Rows from block 5 of a small CTC audio transcriber, named by matrix and row number. Rows with one number within an expert belong to one neuron, the router's apart. Each number is 128 + 32 x the weight over its row's rms, rounded and kept within 0 to 255. All counts start at 0. Numbers have three digits each.
After each expert's rows are labels from the 100 clips, of 14976, where the router gives the expert most weight on average: "responds to" is what is common among them. Only what is clearly more common there than usual is listed. The data: short read English sentences (LibriTTS-R). In brackets: how many of the 100, against the usual share in percent.
# router: router (model.blocks.5.mlp.router.weight, 16x128, trained with AdamW), inputs 64-127
# up: expert up (model.blocks.5.mlp.up, 16x128x128), inputs 64-127
# down: expert down (model.blocks.5.mlp.down, 16x128x128, transposed), outputs 64-127

# expert 8
router.8:126148125122149093121139091124119155135069128090069187095171118182132124167177127144100086158129122140146099119113107132121071125117111179187121103145161123119114092111154142181117163086134108
up.0:173117150156082127162188124153086103106153071119137213137178143197168121184139113105140164147104186135166185119142186148130170133080094142104118086145137166180120155111129115158148097118144128
down.0:081109144079130101109134132113112140134159127185197089092144098133112124127155059124159117098142135181101064133079129153142136157121202107181129192115148130122090140112145192174169028143078136
up.1:098124203106162142156106158137122106121196147108104140100134114127121113122169133123141130121067135132134164157123137094146142156109104123095144149107142194137214122087211114112085165141099146
down.1:149173093143127169124068153128141144157124174103131048039133136163144130140120123130086109118154107119162135094095134123061131140090099183110171114131072107089135105123110147150077155127101158
responds to: voice: male (100 vs 46.4)

# expert 9
router.9:089122160132127177108128106140129141122133107187147133143162104108128159092153176132090175085178085099179101122120109160080128122126097179092092137169081148154130161138146108163088086099163103
up.0:133114129187082140125187129118110102131127173124083157143105133107149141124114096112182141120084186131174202111110133103130122156173167087110162131111137087200174057096097077180131073139098122
down.0:153134137105193142130062127151070147112093143099078098152094112120106134133107191185126165113094088131144178154101141164093117163072129114118136120141131144066132109184140113130118096087142122
up.1:070088086090129127155166151106117145126145136087104144182091126119103102108117137160071105158155132178180091062126099151128084113125173167122087067163081115138145160179101115109075124096155084
down.1:123111085153110110115096137107171127079147140125133098130056045128132063143143149106128172070139166089110098153143105128115128132177124146081122118118096125088087088110101122160092134160151145
responds to: voice: female (91 vs 53.6)

# expert 4
router.4:124171113215101131126125103117140142072160107094093158123118177146172113132113059158124113115104093196114103111110132114132122106108101105085157126089105130106101162091204145151133176109134124
up.0:142139140114104110097149139131164143126134099117138184110113120088129108153062102127089125125114091089087142152194118110144097166144093158183061103130148193075078099080163181092161129183143180
down.0:145146121148085146081108144137138083095169109119097117120138128120123180083137151111118132122133129206088163103121159189174102111065144092138137140139132078101075092155113141128085142113173141
up.1:077107100108179111072165151129084101147168126103147157136133130143089187088137173187124111191112143088140174117108093126121088076163203095167104171040097116152123119079085112072107089156122086
down.1:165130136145085227067109150162084157125134086085116077147149057166152126086188173081105134124146157202127124112114148092157130103103103102175122084123132176156166109153187082123131078099159115
responds to: voice: male (99 vs 46.4); the word "of" (25 vs 9.7)

# expert 0
router.0:095099123130123163132150130117174168070100161213088172111102108180089151153120134156155084146158076074109086096143116142142158086108109162136127140139118135107181151106183084119147153053157129
up.0:173086081109127139130100099105143149117165125121102141113123117129184116115153077163157086122152061125131123091093148189150191061148139071184136138115191123083132130126152147151106101111117130
down.0:109136148099154126097129085141125127103092088149149155073130097149220150102164124128099115131138171128063170072165116119146115134109128125145167120169164098154137125024071134115141116120162085
up.1:134073093097150129091157140063153120126167147087102140181095149112156140171092159135138128179117112067193120098118206180216129166120126122114106166069153147136170125110145114117105178152127127
down.1:119168112130187125127183122141100144064160067108168133098138130095123118145118073139169042155090168129115130200113124150144113193150059113151113087160125109152104101150082121127133139107155090
responds to: voice: male (96 vs 46.4)

# expert 14
router.14:096066112104173123131150160152110098216113130150140141165106141070126151153134108135138091130106122085139178120103132146127104105108124109168132089111072097151116126153122090175112047186169203
up.0:071121159128085116136128198121118081105154110137154135094140133111058144146156131135125111159146116099143134189177079099109126096138182091082158107095112161140106140097146111119124123153096125
down.0:126137113173125178141106168141087201124098122113143073159112067133171088114169130096132176052136112168043113122086129069150170115141170093145112136124167106167184142175091177105118131123135079
up.1:161126163140134120110165125129134137141115168120072133138096115105134163095191158123105114111091123086154120134138098115134122133098116151047155177115111159124095115118139143153149202179155147
down.1:096085141169107091144116141166126110123207111163137152103134102137172095209081098105114144127167125148116171049164151147125136120120109179170126212136111136133095144091143105142138176125063135
responds to: voice: female (100 vs 53.6)

# expert 5
router.5:138148105199117152122182094154113147049149176106060131156130147145105104164098143143072144085154112156096047104115096199155159123128096161116141119066102126161132153077127146168069155100115095
up.0:150151138069107127123144165113100038126073142088177172125093135151116139068142163100128119125122138104156160099062154113111172120085163144114119106158112133141146130136142118155138119113118126
down.0:154102141178181132145097092193152089138158110186179172099097195148175099117175113119122169068163095111171100196168091076172181160148113169109102163099106161068133091167098101140136134121138108
up.1:122171138055171084149102153108128113137110120095110163164153160131098068098085135107187125143079140064117143108131125152160151169109122061142119128090097176162080107105126107125126088091045070
down.1:121161099109127120143148127110130121153126085190112118119115162109130169146128105168157184117170088109112129149136089112140100089113128060143162179071174093099113140144160153083098164213136081
responds to: voice: male (100 vs 46.4)

# expert 11
router.11:180134081075131178136129149113119114159157126114121130162118144074146185172069088162106162189124141146102108144144119110118183140155155127119102121121085109109118171091177156150135171219087184
up.0:153092161129144120093151143157122096116085113120094157112119100150113095179215129158109100152140190092101098105134144103134124145088097200113146125124144114079148098117156163169129106173078101
down.0:152128163111184173210128149129157162109117188112150147178096085119127157142127110105122112057125126126128097075130105139144120111200138103101135143124145142148078215107103149121091089094104194
up.1:128094155098111062147088138104111188130114143068105128100095129084167114064105126180112139143151096128129181155125137139086120119123105102106173120062152132120126135148145146174188073078105149
down.1:120127066202106148122153152125135194152145164123133169096115113114087158106142106136132175129097145055121085200150121125128120134124180118110138134175131121161055118123138126102122136169088143
responds to: voice: female (91 vs 53.6)

# expert 13
router.13:176124090075133104146113092164123113192071176154148128146161123168151143105160092198206142079123147096174159118094071072081177096122106151167093196155125138138110113152083090138183142116120172
up.0:172168041166150096155157095093152125148081187092071091102054130108122175158126085147116091112125194123162128119196092151127118098154105116128168136106137114140195176107147089112133106138080123
down.0:144205121156092157067157208151118138149139065197126167119131115098167112123073071204119151108131080138133106091137127185149136126158120132116157115104139124083172074114148111122176097142089075
up.1:102175067185122159113122140179171125155114141040101152130174111127077124113139119127115098141207135173167146188103136189128103095159115132122126150101183199163115195105146132151151137156086138
down.1:108166121091129088133116144144159101114141126133149093145114163149123042155096147099190110108082108081090147166065083111086122121117096151095133157115108156145156152137135099156150096071177110
responds to: voice: female (100 vs 53.6)

# expert 1
router.1:102179142126155106159145158132142150036146159104095138170132176153122147189122152134153120107163098176122087126093124196141088075110113129079174110102111116129123102071105125156114159105171050
up.0:084120152092106112141104119148130145131110110150104083176166153094176066050135155114115067208138154115136130138131067116096080111149197129168102112171118141094146055154143127139100136094096128
down.0:148159097184197134211152144139126132095140138153134172111152105170093158094127175116209104180115180149099108157112119091123135100134166156114154129122157167118070156127168168106117131127140112
up.1:112131085119145070096168110101131061104113206104171103123147094108094114104091115123151127176103183169136121175108127174185114118152143110076161163039123108180166146169125150101126163151128124
down.1:144112142175103137110124182123130110136108157144089210144138073068108099128144083131093182148114140122115146149122153100140131136138026159152128044197093086149128151138145190128140104086151143
responds to: voice: male (100 vs 46.4)

# expert 2
router.2:133141103144170131131153116169090102045150170177127089083134068086078135137063161166056104120126134159122155125062115151170110126084143171165124108163127157149164140099149113142142185170170132
up.0:080108126134071082149051083049085109077129149149100097140106129128120104136095159107117121183166123092101134155109178120157152133105153117096168117094156204111093126123188093114185100103146104
down.0:052055120136140121131158107114155160113177124145141135195152132137195147122104121140185121184086122177153142138162094097124136118188137147095179065130165092143101119110113153199143102184110133
up.1:113123104091101156164080154166180088080134117122148101107138129076105088145159118131131146128130170138118170119136112095137048108115195109143160164170149171150177144165181094070147035138127096
down.1:115113170148114105138124120096144087143127111140129156162154073115141132094119088108147177103131130150126138104132140133136215107144138150157138123125098160104000098138110153149097149154154089
responds to: voice: male (100 vs 46.4)

# expert 6
router.6:165110115085112123100137173114120110099141070062162121139143110196147134080147143121125087071165163126186116121144162081107134175121087043137138131118138120128116120125141182126143061139076074
up.0:050176061101104084113123134121100158096111174167123168117161107173125104167093097135175163097084110119101147082136138150169194105132092153084136088150111057126143143148148109108107122167125068
down.0:132162086105083186146178161104184117174173072091133150085145128146215085131194150059128143150162131098091104126115151111095187134218111073183086089137143103118161131085101140207113178188131152
up.1:129151165131110155113158132143132132099086131132066168091125176110119203158123111064140181131158108154147098151192161123114079189141097196192096093090125116163136119116143080127100133170132148
down.1:153171127104107117067145126160121114107094156157063086089190149076113152110148101119117072121134092176147073183148068113088115141133114136160122117108135132155099148132104156111122159166143125
responds to: the word "to" (34 vs 14.5); the word "and" (29 vs 10.3)

# expert 3
router.3:106054080117163127130146155160140105174146203185107129156126100170118126151128142110123175106153105057104136109091135160101168140092162176121096056166120126075142123158117131114176119114132149
up.0:151135084141108082132157140106112147151137105123082111126116091159170089156125100142115093110144062123069121136064094156117183150135169157106147096091149101100143124114093160130105082156056122
down.0:111203170148142066129149068087118111190114155096149154147073113197127103138120105124131065115112114129125174113182149118089150183175122085135078136098090150153130115133103103100097145108153109
up.1:109134139156115179099127171068130122153086175137158110102094060136121128205076101122155168146124128159113058104062138179163078168108163093170104118097078075182149114158139148092132133143156086
down.1:175099144122129169091102142095127090078149059110097124061121130093164165121144125082103101076149146130151135097182152167140178153137153085144161116116102108099139136125094179092087118117077108
responds to: voice: female (100 vs 53.6); the word "of" (25 vs 9.7)

# expert 15
router.15:112122108175163115097110093169106182162092123184140129154151167070130113134130097116119151109141110076156140103117092135080095113104108129171098102175130098147137160114170098154169022078183157
up.0:107107121134113122108100100139108137140163140100141104156136090131170086094100147127133173103110133189075091168170129125166169113174100092094173101135197142144125140106147119127130100177068082
down.0:115112129205131121130132110148122120134153149147105104116115144121184157078173124110110073126212086147154083078088184123127107174132164124131094166125105101148173108175132105079122142145137086
up.1:159072099104125069156127134072130082146176156154114120115157083161164166099109138168172200128131130141179136128139190101134088139134141105201080131192138130114130101152091102145131071117129124
down.1:121170159063156066127110197174201130104083083096172154126162103145183085062128143099084130106150180152197100117114142104160085112125132124151132093089113156148160098124140110140141179091103098
responds to: voice: female (100 vs 53.6)